python train.py --dataset="photos of plants and fungi (iNaturalist)" --mlp_ratio=2 --num_labels=68
Rows from block 5 of a small multi-label image tagger, named by matrix and row number. Rows with one number belong to one channel. Each number is 200 + 30 x the weight over its row's rms, rounded and kept within 0 to 999. All counts start at 0.
After each channel's rows are labels from the 100 images, of 14976, where the channel reaches its highest value: "responds to" is what is common among them. Only what is clearly more common there than usual is listed. The data: photos of plants and fungi (iNaturalist).
# convs0: expand pointwise conv (model.blocks.5.convs.0.weight, 384x96x1x1), inputs 0-95
# convs1: depthwise 3x3 conv (model.blocks.5.convs.1.weight, 384x1x3x3, trained with AdamW), a 3x3 kernel
# convs2: project pointwise conv (model.blocks.5.convs.2.weight, 96x384x1x1, transposed), outputs 0-95

convs0.239,225,207,199,168,220,202,201,202,163,259,210,168,199,228,150,202,162,230,216,236,243,127,223,229,215,190,216,205,230,146,243,228,174,199,229,194,211,186,191,202,160,178,213,181,165,205,211,159,181,196,234,125,209,161,241,210,213,221,211,222,230,224,191,235,180,159,209,163,153,259,167,183,279,159,211,188,214,192,219,190,187,176,246,215,213,215,202,211,213,184,189,166,146,153,142,190
convs1.239,202,199,201,211,181,204,279,236,206
convs2.239,228,232,244,216,165,174,226,187,214,243,192,208,220,162,167,182,166,183,234,209,195,158,204,171,235,209,147,187,222,118,264,168,197,184,211,171,249,219,228,190,178,198,193,205,235,268,237,179,239,197,215,181,224,188,205,176,195,226,180,213,179,206,218,236,220,178,211,186,183,189,252,209,136,180,170,206,249,227,173,141,178,123,183,190,228,236,234,179,249,205,237,193,194,194,225,178
responds to: phylum Basidiomycota; class Agaricomycetes; kingdom Fungi

convs0.188,178,229,259,200,179,215,223,208,255,120,210,217,188,191,220,205,202,148,202,172,198,195,182,169,187,246,259,213,184,199,223,172,157,220,156,231,144,213,199,187,179,194,209,229,186,232,175,131,213,205,203,189,158,171,151,132,218,210,211,219,170,220,175,182,190,205,237,208,212,193,148,248,198,247,222,236,236,244,183,231,191,225,237,265,202,172,183,195,200,177,164,202,177,150,215,206
convs1.188,171,167,230,237,180,152,225,223,206
convs2.188,170,246,226,223,209,213,182,181,227,178,176,184,255,228,209,279,152,172,156,178,215,204,184,225,233,267,240,198,224,186,192,155,184,163,202,192,192,230,184,206,232,159,233,162,206,207,232,166,202,179,223,179,185,173,151,216,230,214,221,212,197,197,207,219,238,221,173,204,170,189,103,197,216,205,230,216,204,226,176,220,179,214,205,258,139,203,173,189,153,225,126,186,168,183,190,209
responds to: order Asterales; family: Asteraceae

convs0.49,187,253,197,211,192,220,166,175,192,171,131,173,238,243,217,249,187,180,213,188,203,178,214,176,171,210,196,210,182,213,244,186,182,222,204,193,267,169,183,135,197,250,167,182,152,174,228,235,235,245,173,191,181,204,210,136,223,151,229,224,160,193,167,177,133,222,201,197,153,266,208,227,153,164,203,235,195,211,217,247,226,228,213,177,164,221,232,198,214,198,217,185,163,199,214,195
convs1.49,189,242,255,191,189,172,197,189,155
convs2.49,208,223,170,250,177,182,192,239,144,194,209,221,228,169,220,240,224,233,202,171,176,197,223,206,184,192,215,166,159,174,202,201,195,229,177,158,211,233,182,159,267,247,222,235,188,179,174,202,176,272,173,268,227,185,248,147,175,175,209,203,208,201,198,216,161,224,228,185,227,232,203,228,213,219,270,173,197,164,190,201,213,181,213,188,176,187,173,199,231,171,124,220,139,228,158,178
responds to: order Caryophyllales; family: Cactaceae

convs0.273,216,195,153,227,185,204,217,226,236,183,239,201,193,214,202,226,194,192,176,251,189,253,230,168,183,201,196,210,230,148,222,207,187,158,204,141,207,172,214,186,192,209,154,208,169,215,160,244,196,208,154,228,152,164,184,206,148,197,216,214,157,273,174,193,156,190,180,199,206,164,195,171,225,203,158,130,219,160,158,216,226,239,146,202,212,241,166,185,126,199,196,151,222,190,230,190
convs1.273,200,231,224,253,197,206,224,235,243
convs2.273,217,205,165,287,154,235,172,191,276,252,211,241,202,158,205,187,231,163,212,182,188,216,177,164,175,197,185,178,196,181,180,178,208,193,213,199,237,178,215,189,208,179,161,256,233,191,233,213,217,203,189,167,211,232,189,207,161,214,200,258,115,255,236,158,206,190,207,204,242,219,217,265,240,195,174,227,198,213,180,236,220,219,194,222,227,224,179,172,154,222,196,194,193,159,166,228
responds to: class Liliopsida

convs0.222,219,203,219,174,211,229,216,176,216,165,189,154,204,204,154,226,175,207,261,206,213,179,187,231,181,212,181,237,136,206,191,205,181,130,226,194,184,212,167,202,183,212,189,203,237,191,173,230,217,249,128,194,201,252,209,242,176,258,140,248,254,251,222,175,168,193,222,181,192,246,224,149,158,206,222,204,212,221,211,169,181,186,151,235,194,136,214,188,237,193,211,203,179,244,192,215
convs1.222,226,247,214,208,197,219,207,210,266
convs2.222,169,241,205,193,253,225,169,201,194,195,179,172,242,168,204,204,142,199,213,215,208,172,166,257,256,235,215,239,185,199,206,177,160,183,227,179,172,236,178,263,196,198,183,198,216,157,232,229,235,210,129,167,187,266,190,203,182,192,175,203,210,212,163,152,228,172,225,122,211,227,236,198,212,186,219,204,179,171,219,161,158,208,201,245,225,260,184,174,226,155,195,171,182,214,227,195
responds to: phylum Basidiomycota; class Agaricomycetes; kingdom Fungi

convs0.59,217,257,212,191,224,177,155,198,245,193,178,184,218,196,252,230,150,194,197,227,224,240,169,227,212,157,155,208,173,212,251,175,163,226,165,235,200,174,189,212,200,232,214,203,169,146,267,191,206,123,150,211,198,192,206,159,167,217,163,228,228,183,176,155,180,227,217,173,221,224,195,200,177,177,245,163,176,202,220,202,221,185,203,224,227,237,213,261,232,197,186,205,271,244,184,173
convs1.59,165,177,171,181,188,210,246,237,238
convs2.59,170,228,238,175,196,157,146,179,216,230,227,205,144,193,245,254,199,154,225,199,164,267,207,202,210,170,189,252,222,216,217,203,184,221,221,144,223,223,186,212,230,219,213,203,159,208,197,166,195,146,195,164,223,192,245,116,213,192,118,156,194,208,198,177,203,218,228,209,222,215,158,188,198,199,240,192,192,192,218,144,197,216,183,201,211,187,195,217,180,260,187,213,246,249,168,181
responds to: order Caryophyllales; family: Cactaceae

convs0.247,229,264,189,215,207,199,229,198,180,203,178,137,219,182,190,231,231,186,177,206,205,224,240,214,172,250,222,204,190,182,177,198,131,177,198,218,256,191,188,177,150,224,211,230,194,239,198,189,215,196,182,200,178,150,169,210,207,193,196,130,226,209,243,163,163,238,169,143,245,158,188,230,177,200,209,262,176,181,219,187,187,210,185,161,221,173,224,239,262,166,147,183,206,241,227,248
convs1.247,225,163,227,179,162,240,160,207,215
convs2.247,213,205,211,179,200,205,253,211,199,162,173,180,203,213,174,217,175,193,215,139,202,164,229,225,169,221,212,178,185,250,243,168,213,208,176,294,270,221,176,174,181,244,158,193,227,268,195,161,176,177,206,251,212,146,191,192,214,208,151,226,241,197,225,203,204,157,157,149,187,227,205,196,220,171,187,201,187,202,210,182,210,177,167,172,228,226,180,224,186,177,201,202,182,155,259,257
responds to: order Asterales; family: Asteraceae

convs0.362,226,211,186,229,204,201,212,180,210,240,169,202,223,182,199,247,233,241,229,237,234,175,200,167,215,172,209,120,180,203,142,191,190,191,168,214,185,176,179,216,164,207,174,169,270,245,205,210,252,206,158,151,223,142,241,156,160,175,176,186,169,170,205,224,143,247,159,225,234,143,200,214,159,189,182,170,195,196,194,240,203,233,249,180,227,162,178,197,193,226,223,176,178,215,195,211
convs1.362,206,219,243,180,170,155,232,234,218
convs2.362,163,157,215,196,201,205,157,175,204,198,225,217,236,198,192,219,191,230,240,208,257,158,215,166,196,177,181,190,152,158,204,193,199,166,180,167,227,225,191,186,140,250,261,190,247,240,194,243,193,220,164,213,189,180,273,180,166,188,163,253,189,170,196,209,141,235,185,181,237,150,229,187,231,259,164,144,186,232,245,221,205,242,205,183,213,200,185,205,197,215,247,177,204,195,177,199
responds to: order Caryophyllales

convs0.21,206,209,218,183,186,198,235,218,181,134,234,213,200,258,178,187,220,244,240,206,197,172,163,264,152,175,219,172,212,151,194,223,189,163,225,266,222,233,204,186,201,196,200,271,207,205,149,197,254,190,201,208,202,193,187,223,186,155,173,162,243,128,175,140,163,232,247,195,194,221,174,186,197,213,212,211,195,230,246,167,188,240,127,191,204,191,234,190,214,196,188,210,202,219,178,221
convs1.21,247,226,240,181,193,220,165,173,173
convs2.21,139,170,207,149,210,129,238,192,230,158,209,211,253,202,237,227,205,202,241,205,183,201,207,194,189,192,238,175,196,188,224,174,175,169,204,226,240,236,170,162,177,179,202,203,194,170,193,227,199,185,228,173,199,147,268,196,175,279,207,242,243,190,262,231,176,198,253,165,185,200,194,233,188,211,184,223,157,227,206,220,187,189,206,230,155,224,209,172,218,199,178,127,152,223,207,178
responds to: kingdom Fungi; class Agaricomycetes; phylum Basidiomycota

convs0.86,232,178,200,225,183,218,135,225,237,191,241,206,165,251,165,214,194,210,219,188,217,229,217,216,236,201,214,232,222,195,228,191,192,152,232,226,210,194,202,190,167,149,175,214,197,226,201,184,177,142,248,171,193,198,253,169,162,180,171,187,243,183,177,246,174,174,186,186,152,204,194,197,258,235,189,170,148,214,193,214,229,235,128,166,217,177,219,218,166,213,148,174,230,245,164,135
convs1.86,247,217,168,218,180,173,246,226,183
convs2.86,168,213,219,249,167,269,199,212,189,207,189,252,246,219,181,235,172,191,211,193,148,157,219,201,203,247,200,207,183,222,174,181,186,185,241,204,244,192,212,193,164,158,195,192,206,232,217,216,193,167,229,146,193,256,238,185,196,206,205,217,216,184,251,248,188,201,223,216,147,130,155,256,207,227,183,203,140,190,206,250,156,251,185,202,186,213,238,171,202,190,188,216,258,225,180,163
responds to: kingdom Fungi; phylum Basidiomycota; class Agaricomycetes

convs0.16,212,211,200,231,241,203,218,231,194,193,240,239,201,233,184,211,214,191,237,190,199,180,142,200,240,271,222,231,201,232,200,238,188,134,238,194,201,205,209,185,195,160,201,172,247,151,166,188,182,228,154,170,212,184,175,180,191,173,234,179,241,204,224,227,193,157,197,189,160,222,184,201,229,148,161,187,201,150,190,210,154,216,223,156,278,187,165,231,198,199,127,182,197,236,186,146
convs1.16,232,223,219,204,192,183,139,169,166
convs2.16,131,196,186,200,157,128,171,146,209,219,209,209,219,198,219,202,194,189,188,201,133,170,168,225,196,194,210,199,261,226,234,179,183,161,251,213,175,221,148,233,186,170,211,198,198,232,219,260,175,217,241,220,254,208,174,175,240,184,195,202,209,198,217,266,192,201,181,230,242,174,141,225,192,200,160,187,183,242,156,205,205,191,194,215,121,243,185,251,230,197,188,199,193,194,196,203
responds to: phylum Basidiomycota; class Agaricomycetes; kingdom Fungi

convs0.364,158,231,234,188,187,201,176,180,214,190,195,218,205,205,167,249,205,179,170,249,203,247,216,185,136,231,221,213,200,195,224,192,196,169,159,213,224,193,186,182,253,180,187,196,190,236,222,215,180,161,163,207,175,154,157,224,210,181,223,128,256,196,173,212,167,162,203,245,171,153,221,201,180,178,215,224,223,182,150,238,166,210,221,152,209,139,233,192,266,115,169,189,198,192,191,205
convs1.364,259,246,222,192,173,203,229,219,191
convs2.364,223,206,217,234,214,194,213,217,168,148,232,195,163,204,159,246,216,200,216,225,201,210,259,234,204,210,233,187,201,176,217,169,210,170,187,195,225,192,151,144,251,212,170,236,192,246,162,197,232,198,217,254,240,149,189,187,197,143,217,182,220,203,179,234,183,142,233,163,240,198,269,224,163,154,159,200,192,185,227,190,181,221,197,233,171,198,263,160,231,149,197,198,168,221,209,234
responds to: family: Asteraceae; order: Asterales; order Ranunculales

convs0.74,238,201,207,217,124,216,225,239,193,243,200,138,207,244,228,195,152,195,188,187,192,253,222,236,206,222,135,201,244,193,238,285,229,233,216,194,235,166,207,198,242,210,173,228,207,188,220,173,166,188,236,211,216,215,203,154,251,174,198,197,189,179,184,196,141,231,208,214,211,146,193,157,193,216,177,197,213,172,173,218,219,167,216,201,150,230,227,216,217,182,235,135,224,187,230,209
convs1.74,254,233,211,236,243,205,174,205,187
convs2.74,220,223,207,204,154,224,188,259,144,162,200,219,191,226,197,180,184,235,190,198,195,228,192,225,192,206,196,219,241,175,216,201,170,260,174,209,227,192,244,184,159,176,213,188,239,218,246,189,235,163,274,220,268,163,228,212,177,198,235,200,186,145,171,191,176,222,158,198,176,200,201,177,194,179,192,119,212,214,242,201,209,186,208,232,99,235,203,194,216,225,182,164,242,212,179,201
responds to: order Caryophyllales; family: Cactaceae; text has "cactus"

convs0.91,231,215,215,227,210,145,193,187,174,251,195,180,198,172,213,203,183,224,213,219,252,230,206,203,161,146,155,247,201,164,228,176,202,189,196,179,210,213,158,178,194,165,168,200,170,193,242,173,198,173,202,188,175,217,184,163,217,181,192,249,222,244,193,190,154,219,166,236,226,118,208,161,176,173,265,235,194,241,196,186,263,241,227,193,235,242,261,233,173,186,193,214,204,162,240,169
convs1.91,264,248,233,191,193,208,194,217,209
convs2.91,201,216,201,165,220,186,181,165,170,276,189,216,202,168,125,181,190,230,167,230,221,196,232,215,216,152,176,189,208,194,214,202,232,225,230,194,199,195,222,179,174,151,203,240,203,139,269,154,205,158,210,254,216,222,198,159,165,242,233,240,147,231,204,154,199,189,215,240,220,188,166,137,176,190,232,202,189,197,178,195,185,216,245,187,198,225,237,191,165,242,164,190,214,192,236,153
responds to: order Pinales; class Pinopsida; family: Pinaceae

convs0.301,156,148,223,202,185,222,221,180,217,220,213,174,221,230,204,246,209,193,177,237,207,273,217,228,188,201,226,197,216,176,183,197,158,255,145,197,225,167,190,186,203,188,192,177,167,234,232,183,184,225,190,187,211,142,174,171,176,203,158,161,254,259,199,185,186,178,180,162,203,171,157,167,193,246,196,179,174,196,201,171,158,185,160,141,261,209,207,202,220,151,204,193,212,141,223,271
convs1.301,240,223,167,173,170,246,221,179,216
convs2.301,141,164,210,224,179,213,219,202,187,189,203,130,195,245,203,269,222,175,187,219,205,208,229,247,230,223,208,177,212,165,196,201,194,255,201,175,235,213,220,186,190,191,173,143,192,216,238,142,237,208,183,258,152,129,224,227,210,232,185,166,214,255,176,190,189,173,227,208,173,194,196,203,215,195,189,164,203,202,193,216,170,168,207,165,254,184,169,175,233,140,198,251,196,198,199,271
responds to: order Asterales; family: Asteraceae

convs0.186,197,208,237,216,190,187,203,166,183,217,219,231,223,155,236,132,194,190,149,226,213,180,283,185,164,173,193,224,233,172,176,209,221,191,257,255,185,263,208,209,172,215,180,223,201,177,172,185,189,203,218,229,195,186,220,172,218,187,215,175,210,226,269,247,213,184,215,194,204,184,185,226,176,232,274,282,185,199,180,206,246,178,232,199,185,146,240,237,188,161,175,186,228,203,196,170
convs1.186,175,175,160,184,166,224,199,199,257
convs2.186,223,180,176,196,180,238,214,246,195,189,253,253,236,198,179,130,195,246,187,219,201,231,258,204,181,186,205,164,164,179,196,153,225,211,178,253,171,191,220,201,188,229,176,215,230,187,190,194,198,251,239,176,196,206,139,171,235,188,206,190,177,184,228,173,197,179,200,174,243,242,209,127,144,185,214,233,232,246,178,136,149,187,217,182,228,187,238,207,160,179,230,174,231,222,176,195
responds to: order Lamiales

convs0.190,236,145,183,205,229,207,204,199,211,186,161,204,142,215,173,192,224,212,197,175,211,199,194,253,169,192,127,211,209,223,221,203,216,201,216,154,117,162,179,187,163,120,193,206,229,220,182,182,237,166,249,172,234,223,174,253,232,222,215,180,246,207,214,243,213,205,214,201,230,174,254,164,182,206,167,190,196,211,202,172,207,221,216,191,262,185,173,191,181,211,209,198,129,181,140,178
convs1.190,239,200,250,207,166,204,233,216,239
convs2.190,254,178,137,224,174,207,191,204,146,184,156,169,215,241,237,181,261,210,210,182,175,196,218,226,194,157,137,227,156,160,233,214,252,195,258,169,155,160,182,187,190,193,189,195,229,217,216,171,226,245,243,212,183,214,241,200,223,220,202,190,245,232,229,219,189,216,203,195,203,193,215,176,223,200,163,210,191,269,227,213,191,241,161,233,248,184,216,209,139,216,165,182,168,199,157,197
responds to: class Polypodiopsida; text has "fern"; order Polypodiales

convs0.210,185,224,227,160,278,267,208,203,230,201,179,192,185,163,182,215,261,233,181,210,187,192,189,271,230,179,179,195,172,239,186,172,208,190,250,148,192,215,199,174,207,207,172,204,224,236,184,180,194,238,249,183,225,200,174,199,207,161,227,204,224,208,150,260,177,178,255,231,189,198,226,227,197,211,156,223,221,184,230,213,231,154,241,253,236,241,176,221,210,209,173,240,184,153,165,185
convs1.210,230,226,261,218,165,200,229,210,219
convs2.210,194,230,223,225,232,230,217,202,206,208,186,233,224,197,179,182,268,198,198,151,236,194,245,248,181,181,129,192,189,188,146,160,220,169,224,147,167,223,165,212,191,191,190,211,242,229,263,222,191,231,224,194,192,202,172,216,216,186,204,198,224,204,156,193,192,201,193,199,238,166,257,170,215,142,177,197,179,211,203,226,165,188,232,206,229,198,111,251,211,194,144,193,216,176,153,153
responds to: class Polypodiopsida

convs0.309,169,207,245,187,188,176,200,236,212,207,143,190,209,213,202,263,199,227,201,194,226,240,194,246,205,192,246,209,166,190,188,198,154,232,157,222,222,221,166,129,175,211,178,200,240,246,266,206,185,228,203,205,193,144,226,198,196,177,224,166,169,272,221,189,173,196,191,273,217,161,160,208,262,207,221,173,182,158,169,240,189,179,179,184,200,161,261,189,186,172,189,212,190,168,187,188
convs1.309,224,199,171,234,192,158,250,223,172
convs2.309,163,194,227,235,208,161,183,218,151,168,190,191,191,210,184,197,209,191,203,127,173,270,193,230,241,220,182,168,191,241,218,168,187,221,173,239,218,220,143,180,236,162,226,202,211,210,201,194,127,251,222,228,202,191,156,182,205,225,235,224,141,187,184,199,195,169,179,235,223,225,172,228,253,223,198,196,179,174,171,197,225,193,213,208,208,204,226,173,124,192,230,143,139,194,219,247
responds to: order Asterales; family: Asteraceae

convs0.212,241,209,227,214,211,187,178,200,198,180,226,219,229,204,247,177,172,201,215,139,231,287,240,231,181,209,231,193,182,211,202,186,155,195,204,247,188,211,205,190,223,171,219,226,210,243,269,218,167,196,234,190,181,150,218,203,214,208,245,189,228,204,217,174,236,189,196,202,184,183,149,167,188,217,262,179,183,206,222,186,181,186,167,182,289,218,219,191,212,161,179,219,175,145,206,289
convs1.212,229,230,243,231,176,193,222,165,165
convs2.212,193,238,229,217,216,221,249,220,166,215,258,180,202,190,189,261,203,192,196,150,168,212,191,261,213,204,161,189,183,209,201,108,161,221,232,203,163,208,182,160,223,217,182,195,234,206,205,160,186,171,194,164,170,143,181,187,185,221,216,188,187,195,207,183,216,199,255,224,216,249,149,182,191,240,283,193,229,171,168,194,180,192,203,200,235,149,246,200,223,195,173,157,180,216,223,250
responds to: order Asterales; family: Asteraceae

convs0.25,255,228,206,176,163,217,165,167,195,165,142,204,210,210,186,196,204,197,182,223,177,184,234,179,240,228,138,182,219,151,183,160,196,206,165,233,148,184,211,198,187,174,181,222,152,179,166,142,138,208,176,196,244,248,217,162,178,173,189,217,192,243,180,215,195,176,192,202,191,211,224,233,195,176,188,225,139,280,217,203,208,196,202,180,227,152,233,219,145,206,197,222,223,212,143,146
convs1.25,254,204,242,229,203,198,249,208,208
convs2.25,191,216,216,180,190,163,225,175,214,247,232,232,256,140,213,197,220,162,237,146,218,179,221,197,168,194,134,184,202,218,214,191,201,212,198,215,153,199,173,223,191,222,225,178,201,175,214,183,240,183,225,186,217,205,233,241,180,201,145,191,184,190,139,214,158,183,238,202,179,154,256,232,195,178,205,192,160,236,178,118,224,209,202,272,226,230,193,241,189,170,209,174,274,203,194,203
responds to: class Liliopsida; order: Caryophyllales; family: Cactaceae

convs0.265,200,220,141,217,176,146,183,196,210,201,202,198,211,161,160,147,206,230,187,197,221,184,178,246,140,204,235,211,200,205,210,203,189,235,157,222,228,206,218,186,198,157,159,198,212,210,210,179,255,227,154,208,187,233,251,184,152,160,193,208,203,181,138,164,157,199,209,173,176,180,181,270,184,202,208,193,219,184,252,200,211,216,143,207,234,219,132,233,188,130,146,208,235,199,208,169
convs1.265,236,241,242,159,175,217,206,184,223
convs2.265,203,213,151,200,190,204,184,174,204,201,234,234,253,153,159,211,203,175,204,175,251,199,186,178,169,241,165,262,199,201,201,245,176,211,167,221,252,214,164,193,172,145,182,201,226,189,265,191,231,244,172,243,163,257,221,214,226,203,209,166,196,148,207,208,211,214,210,188,205,192,174,249,199,248,207,183,210,229,191,189,216,223,203,239,186,228,146,163,190,155,153,149,251,231,224,156
responds to: kingdom Fungi; phylum Basidiomycota; class Agaricomycetes

convs0.47,220,172,183,179,149,208,164,213,257,182,201,268,218,162,137,202,209,221,131,235,182,170,191,176,156,175,180,243,164,213,202,153,261,225,270,173,184,177,161,170,196,216,226,207,193,175,209,215,208,192,221,172,192,232,206,189,244,233,182,164,200,217,183,208,200,212,216,212,216,180,193,168,185,178,220,182,216,194,194,162,193,255,181,215,123,181,171,161,232,239,189,238,174,262,206,211
convs1.47,239,227,229,231,203,215,228,253,215
convs2.47,246,229,168,195,135,204,155,186,217,186,205,219,280,229,189,235,200,177,191,231,178,205,207,222,180,209,222,175,207,168,229,181,267,203,241,144,166,202,159,199,200,205,209,200,201,247,161,216,232,180,228,197,214,194,213,165,217,219,159,165,199,200,189,211,224,226,239,184,257,233,155,171,184,145,191,231,244,204,188,144,243,223,157,251,156,208,219,197,219,197,177,182,213,228,196,130
responds to: class Polypodiopsida

convs0.43,208,187,183,218,204,257,218,182,212,211,202,206,193,221,171,219,219,232,201,242,237,201,205,175,209,125,203,237,207,228,133,150,139,183,201,213,171,184,191,193,187,195,215,231,201,213,188,213,179,138,216,161,229,197,187,147,180,233,230,197,231,193,191,266,196,200,223,210,175,189,179,237,199,213,178,251,262,203,145,240,252,179,246,152,192,256,245,156,174,190,258,184,200,203,194,174
convs1.43,240,213,231,226,178,222,222,234,245
convs2.43,206,196,202,205,197,239,183,204,201,214,186,238,193,216,260,202,205,183,189,197,216,192,183,168,164,186,207,227,201,183,167,156,132,186,191,233,176,227,194,177,142,184,198,227,243,200,215,191,175,182,238,203,193,245,156,176,245,234,231,158,161,137,221,250,180,236,205,203,204,202,249,189,163,229,160,254,225,210,212,197,234,211,148,189,181,223,291,188,160,237,230,239,186,221,145,232
responds to: order Lamiales

convs0.236,174,245,190,202,196,185,218,221,248,194,215,263,192,166,228,217,215,179,219,181,228,149,154,238,253,213,208,235,149,196,195,208,192,189,222,273,160,244,163,221,187,180,205,212,199,171,208,221,160,161,239,190,205,234,207,216,167,182,200,186,248,176,203,197,254,239,189,151,221,198,181,219,246,158,170,213,248,233,197,211,254,253,202,151,233,163,180,205,159,214,186,161,180,242,200,173
convs1.236,249,212,227,206,160,174,169,230,224
convs2.236,194,216,224,241,147,202,175,241,244,211,273,245,219,179,179,177,197,149,201,197,215,180,221,230,239,162,225,232,209,193,179,192,179,245,182,232,204,222,201,214,171,189,223,151,170,164,233,170,186,142,197,166,244,208,148,219,175,191,208,230,181,209,215,163,170,182,167,223,197,184,142,251,160,187,194,141,205,207,226,219,190,248,205,219,214,157,152,199,240,238,250,193,164,236,192,175
responds to: class Liliopsida

convs0.315,208,232,207,194,179,194,186,221,203,251,268,219,202,149,228,205,224,228,163,216,177,217,171,221,239,255,209,181,175,157,231,279,256,204,153,203,167,193,219,196,177,153,208,227,206,198,155,170,190,185,198,214,180,113,211,155,198,202,210,228,222,217,195,230,155,247,206,193,186,158,221,180,194,194,189,182,211,189,201,208,274,185,234,182,174,174,212,198,235,188,215,135,192,154,184,244
convs1.315,224,247,252,223,202,219,209,220,236
convs2.315,198,226,222,169,166,203,192,188,219,285,243,219,184,201,134,184,278,207,195,208,224,210,203,159,204,183,194,162,177,164,194,228,246,228,174,165,227,240,194,194,146,186,166,172,196,178,202,152,187,187,216,209,185,229,163,140,235,184,208,199,205,184,227,218,156,217,202,195,220,197,277,147,202,189,225,187,154,184,198,227,263,224,207,179,228,137,231,211,226,239,231,191,222,185,185,198
responds to: order Caryophyllales; family: Cactaceae; text has "cactus"

convs0.95,159,154,167,249,195,232,255,229,214,245,225,221,129,193,213,210,238,210,216,216,200,219,127,190,177,175,204,203,219,206,206,244,160,210,243,248,225,162,215,217,204,174,195,205,248,176,196,146,177,140,157,224,200,215,226,184,192,208,183,229,189,266,224,219,191,214,157,189,181,241,189,202,173,151,186,209,163,185,237,186,221,234,220,175,202,252,176,187,164,214,233,165,235,218,250,197
convs1.95,222,215,221,248,178,218,230,222,249
convs2.95,165,203,150,241,174,241,273,241,202,246,192,231,172,172,241,192,265,188,213,174,177,211,206,227,198,188,219,211,213,200,185,219,223,206,216,177,174,148,177,185,246,201,208,196,196,197,213,189,235,168,220,237,185,168,194,225,190,145,165,217,163,231,174,175,211,208,247,187,200,286,163,218,189,170,164,224,149,242,182,135,169,250,157,166,181,198,207,219,219,173,205,185,245,185,186,214
responds to: order Caryophyllales; family: Cactaceae