From a checkpoint of a small multi-label image tagger: depths [2, 4, 4], trained on photos of plants and fungi (iNaturalist).
Rows from block 5 of a small multi-label image tagger, named by matrix and row number. Rows with one number belong to one channel. Each number is 500 + 25 x the weight over its row's rms, rounded and kept within 0 to 999. All counts start at 0. Numbers have three digits each.
After each channel's rows are labels from the 100 images, of 14976, where the channel reaches its highest value: "strongest on" is what is common among them; "colour at peak" is the nearest of a few named colours to the mean colour under the peak. Only what is clearly more common there than usual is listed. The data: photos of plants and fungi (iNaturalist). In brackets: how many of the 100.
# convs0: expand pointwise conv (model.blocks.5.convs.0.weight, 384x96x1x1), inputs 0-95
# convs1: depthwise 3x3 conv (model.blocks.5.convs.1.weight, 384x1x3x3, trained with AdamW), a 3x3 kernel
# convs2: project pointwise conv (model.blocks.5.convs.2.weight, 96x384x1x1, transposed), outputs 0-95

convs0.305:466439507527486516448524528512506504431466485506473516540477493513500524518483521490523503489566451521527516499488513460465504482493501529488490474486519529510506504483493480501484514494533507497514509500500549502499507477530495452528505497505534495476488550478521519559459530471488492496
convs1.305:536525541512492501525533513
convs2.305:485490488505460527489505494504433514458524493525494476510517457517516541487511496470548465512481516468503516493450512491475461535476495508502531530502518507489499483512485462537450498532536500556499505484541504523532498532528498494501515439477549493514479514507498488526455498499499483483
strongest on: kingdom Fungi (33)
colour at peak: pink (26)

convs0.366:468489543453475509484517473481519523520502511495520513493540502547529493519515540499493520541470530502484516543483490481499493448514521513549470488510523518531520460523493530509434468479503500483504542501488456489499501512495489517481432488467511511506539491535471499489468467500502475485
convs1.366:524530533520536532517502492
convs2.366:483494485502456518502518497535506477524506562481497496494496510550517499487469464514499510525518529478524457429474486483480529525525478464495505502516541526544518527531463463495441482471485509500527543494496497478512510476515466489499536501512519481511494502473540471539518513486480487539
strongest on: order Asterales (36); family: Asteraceae (36); text has "common" (25)
colour at peak: yellow (38); orange (29)

convs0.359:500514482463482520509481538509524545511519490481545526483492481516495495489509507510482450514516512490504489519524523511516477492513505515470531513480535537538493516482500494520504520516502537482514494494524465541443545498536457545458466506449478530494489536458534522508527443485477509521
convs1.359:458473457511513497516515522
convs2.359:498506491524494481446505469514501484488447516531492515488470511526506484509527462506508454530518480493518531504526538481444533493537470502551515540493445479537506502502460521499560505497501466458495501501499504480526508530493521508522533487507517479488543499568521520503513473497508496504
strongest on: order Caryophyllales (31); family: Cactaceae (29)
colour at peak: grey (77)

convs0.215:552526489498511491508463549490504481524493534547468516507561510469510499489441473506500493522495521464443490512494519498521519539514515501534540497476480492516492476488480507486519490471444474488525447516553497463462523511514495512479509515501490524520527528487524513489465490488520522476
convs1.215:460472474500502504530527531
convs2.215:491527480518470471475544513506549481494502523503495487497525497508490448505495466494521498498469503529510480536493522509500517463494497520528519449436475478525483513460491531462453491493530483472513534504493552480500503498491491514507529481424508494516469521451522476538491523511525504523
strongest on: order Caryophyllales (33); family: Cactaceae (31)
colour at peak: brown (70)

convs0.226:470470506497475492545490515557505527436494484453511518517518527493464517479538544480509501504473449480501543522503484468506527514531514468480492515490551533534473534531486491446496486526485488518514498502501535490483503493542492493500515493508472543484481504461538517509520473483496501471
convs1.226:506526516517484510546528533
convs2.226:484526460513475469523520517514495508472513505452549513533469492509536501491517533456509482467509491480460514495494484446555529495524530483450503521499534501483495509500489475478500500521516443497528492521505547460491492509485470440496501505501494501460493502474556510495493461530491480479
strongest on: kingdom Fungi (46); order Lecanorales (32); class Lecanoromycetes (32)
colour at peak: grey (83)

convs0.220:478496508509519547510513527493521526485529485515530548496504496498470492484447503480528495552482510518504532464514492472528491462533518472503465484504513487481530507486463483523571520555478523507529477513559512519475499474470503519501500487459529483535502521504486486517505466477481535460
convs1.220:542516484499505500549529507
convs2.220:526508520510476508507549532503465516516498496551518536512446496500506511459509486481521487536502475493454470471498485475493537493472542490496503504485545498516484500456489481494524525539526505460508512493546468493521552460490495528531491483460500469498545508497490503488466485464444493489
strongest on: class Polypodiopsida (32); text has "fern" (30)
colour at peak: green (27)

convs0.314:514490478518498479480516535490561525472494490548469455500504461517517552497492520479531480510497497509507489498516513554497517450512565529465508504519472516481527488472491566506495489492479518493480494521496519507495542468488498486479497550479547455525509475506509500478503531468500509475
convs1.314:511505496492499496500522570
convs2.314:509518459526463514494534511504456508528464452489475499502442499517554457532506506503509467497490519487496523455526539492503464483493545527491468485504507514487496464520507546494560454472508492518475503479472510517497496451513500458501492527516500534482501494556489501478489471490490502494
strongest on: phylum Basidiomycota (37); class Agaricomycetes (37); kingdom Fungi (37)
colour at peak: pink (29)

convs0.377:507513484472487465498490520495543500473544474487490474511481512536497517536501514498483468480466451476522494492518490452503480515549479510437496489513505474474531496441469516462491566497526509475483498536473522505456529544493514493519503474516510493501467468520526469494504506536500484473
convs1.377:483493534499479525533504544
convs2.377:470490500498495462479501520458494500509491528499497494498485474488481529508531523504501487506490442477516503476483500546504412532513522500486494478533490474474556493501503529477536539479532555514470531515494447511511548488487521484526512508478469485500503522448533490482499508505498483456
strongest on: kingdom Fungi (73); phylum Basidiomycota (70); class Agaricomycetes (70); order: Polyporales (44)
colour at peak: pink (30)

convs0.52:523498484497483534518542461545482471525539478483487464476520508469507510502506552525537505484480500512491511550526492460487528505498519502558512559517520532516509482525495507529516479522541519496522468508507496507426516510493445469492489503530489500501463476509489541515495512500474492478
convs1.52:525494468521505472523501454
convs2.52:512512505544526498482493472528470483494502509479490509502493508501508498458470516486535451495486489468534510521478542484535515489469530555468529498484491499477515512474486563526501467496469475485481515514444484479508495494481504552526489478487482490546542469505502513541489501533446468533
strongest on: order Caryophyllales (35); family: Cactaceae (28)
colour at peak: grey (81)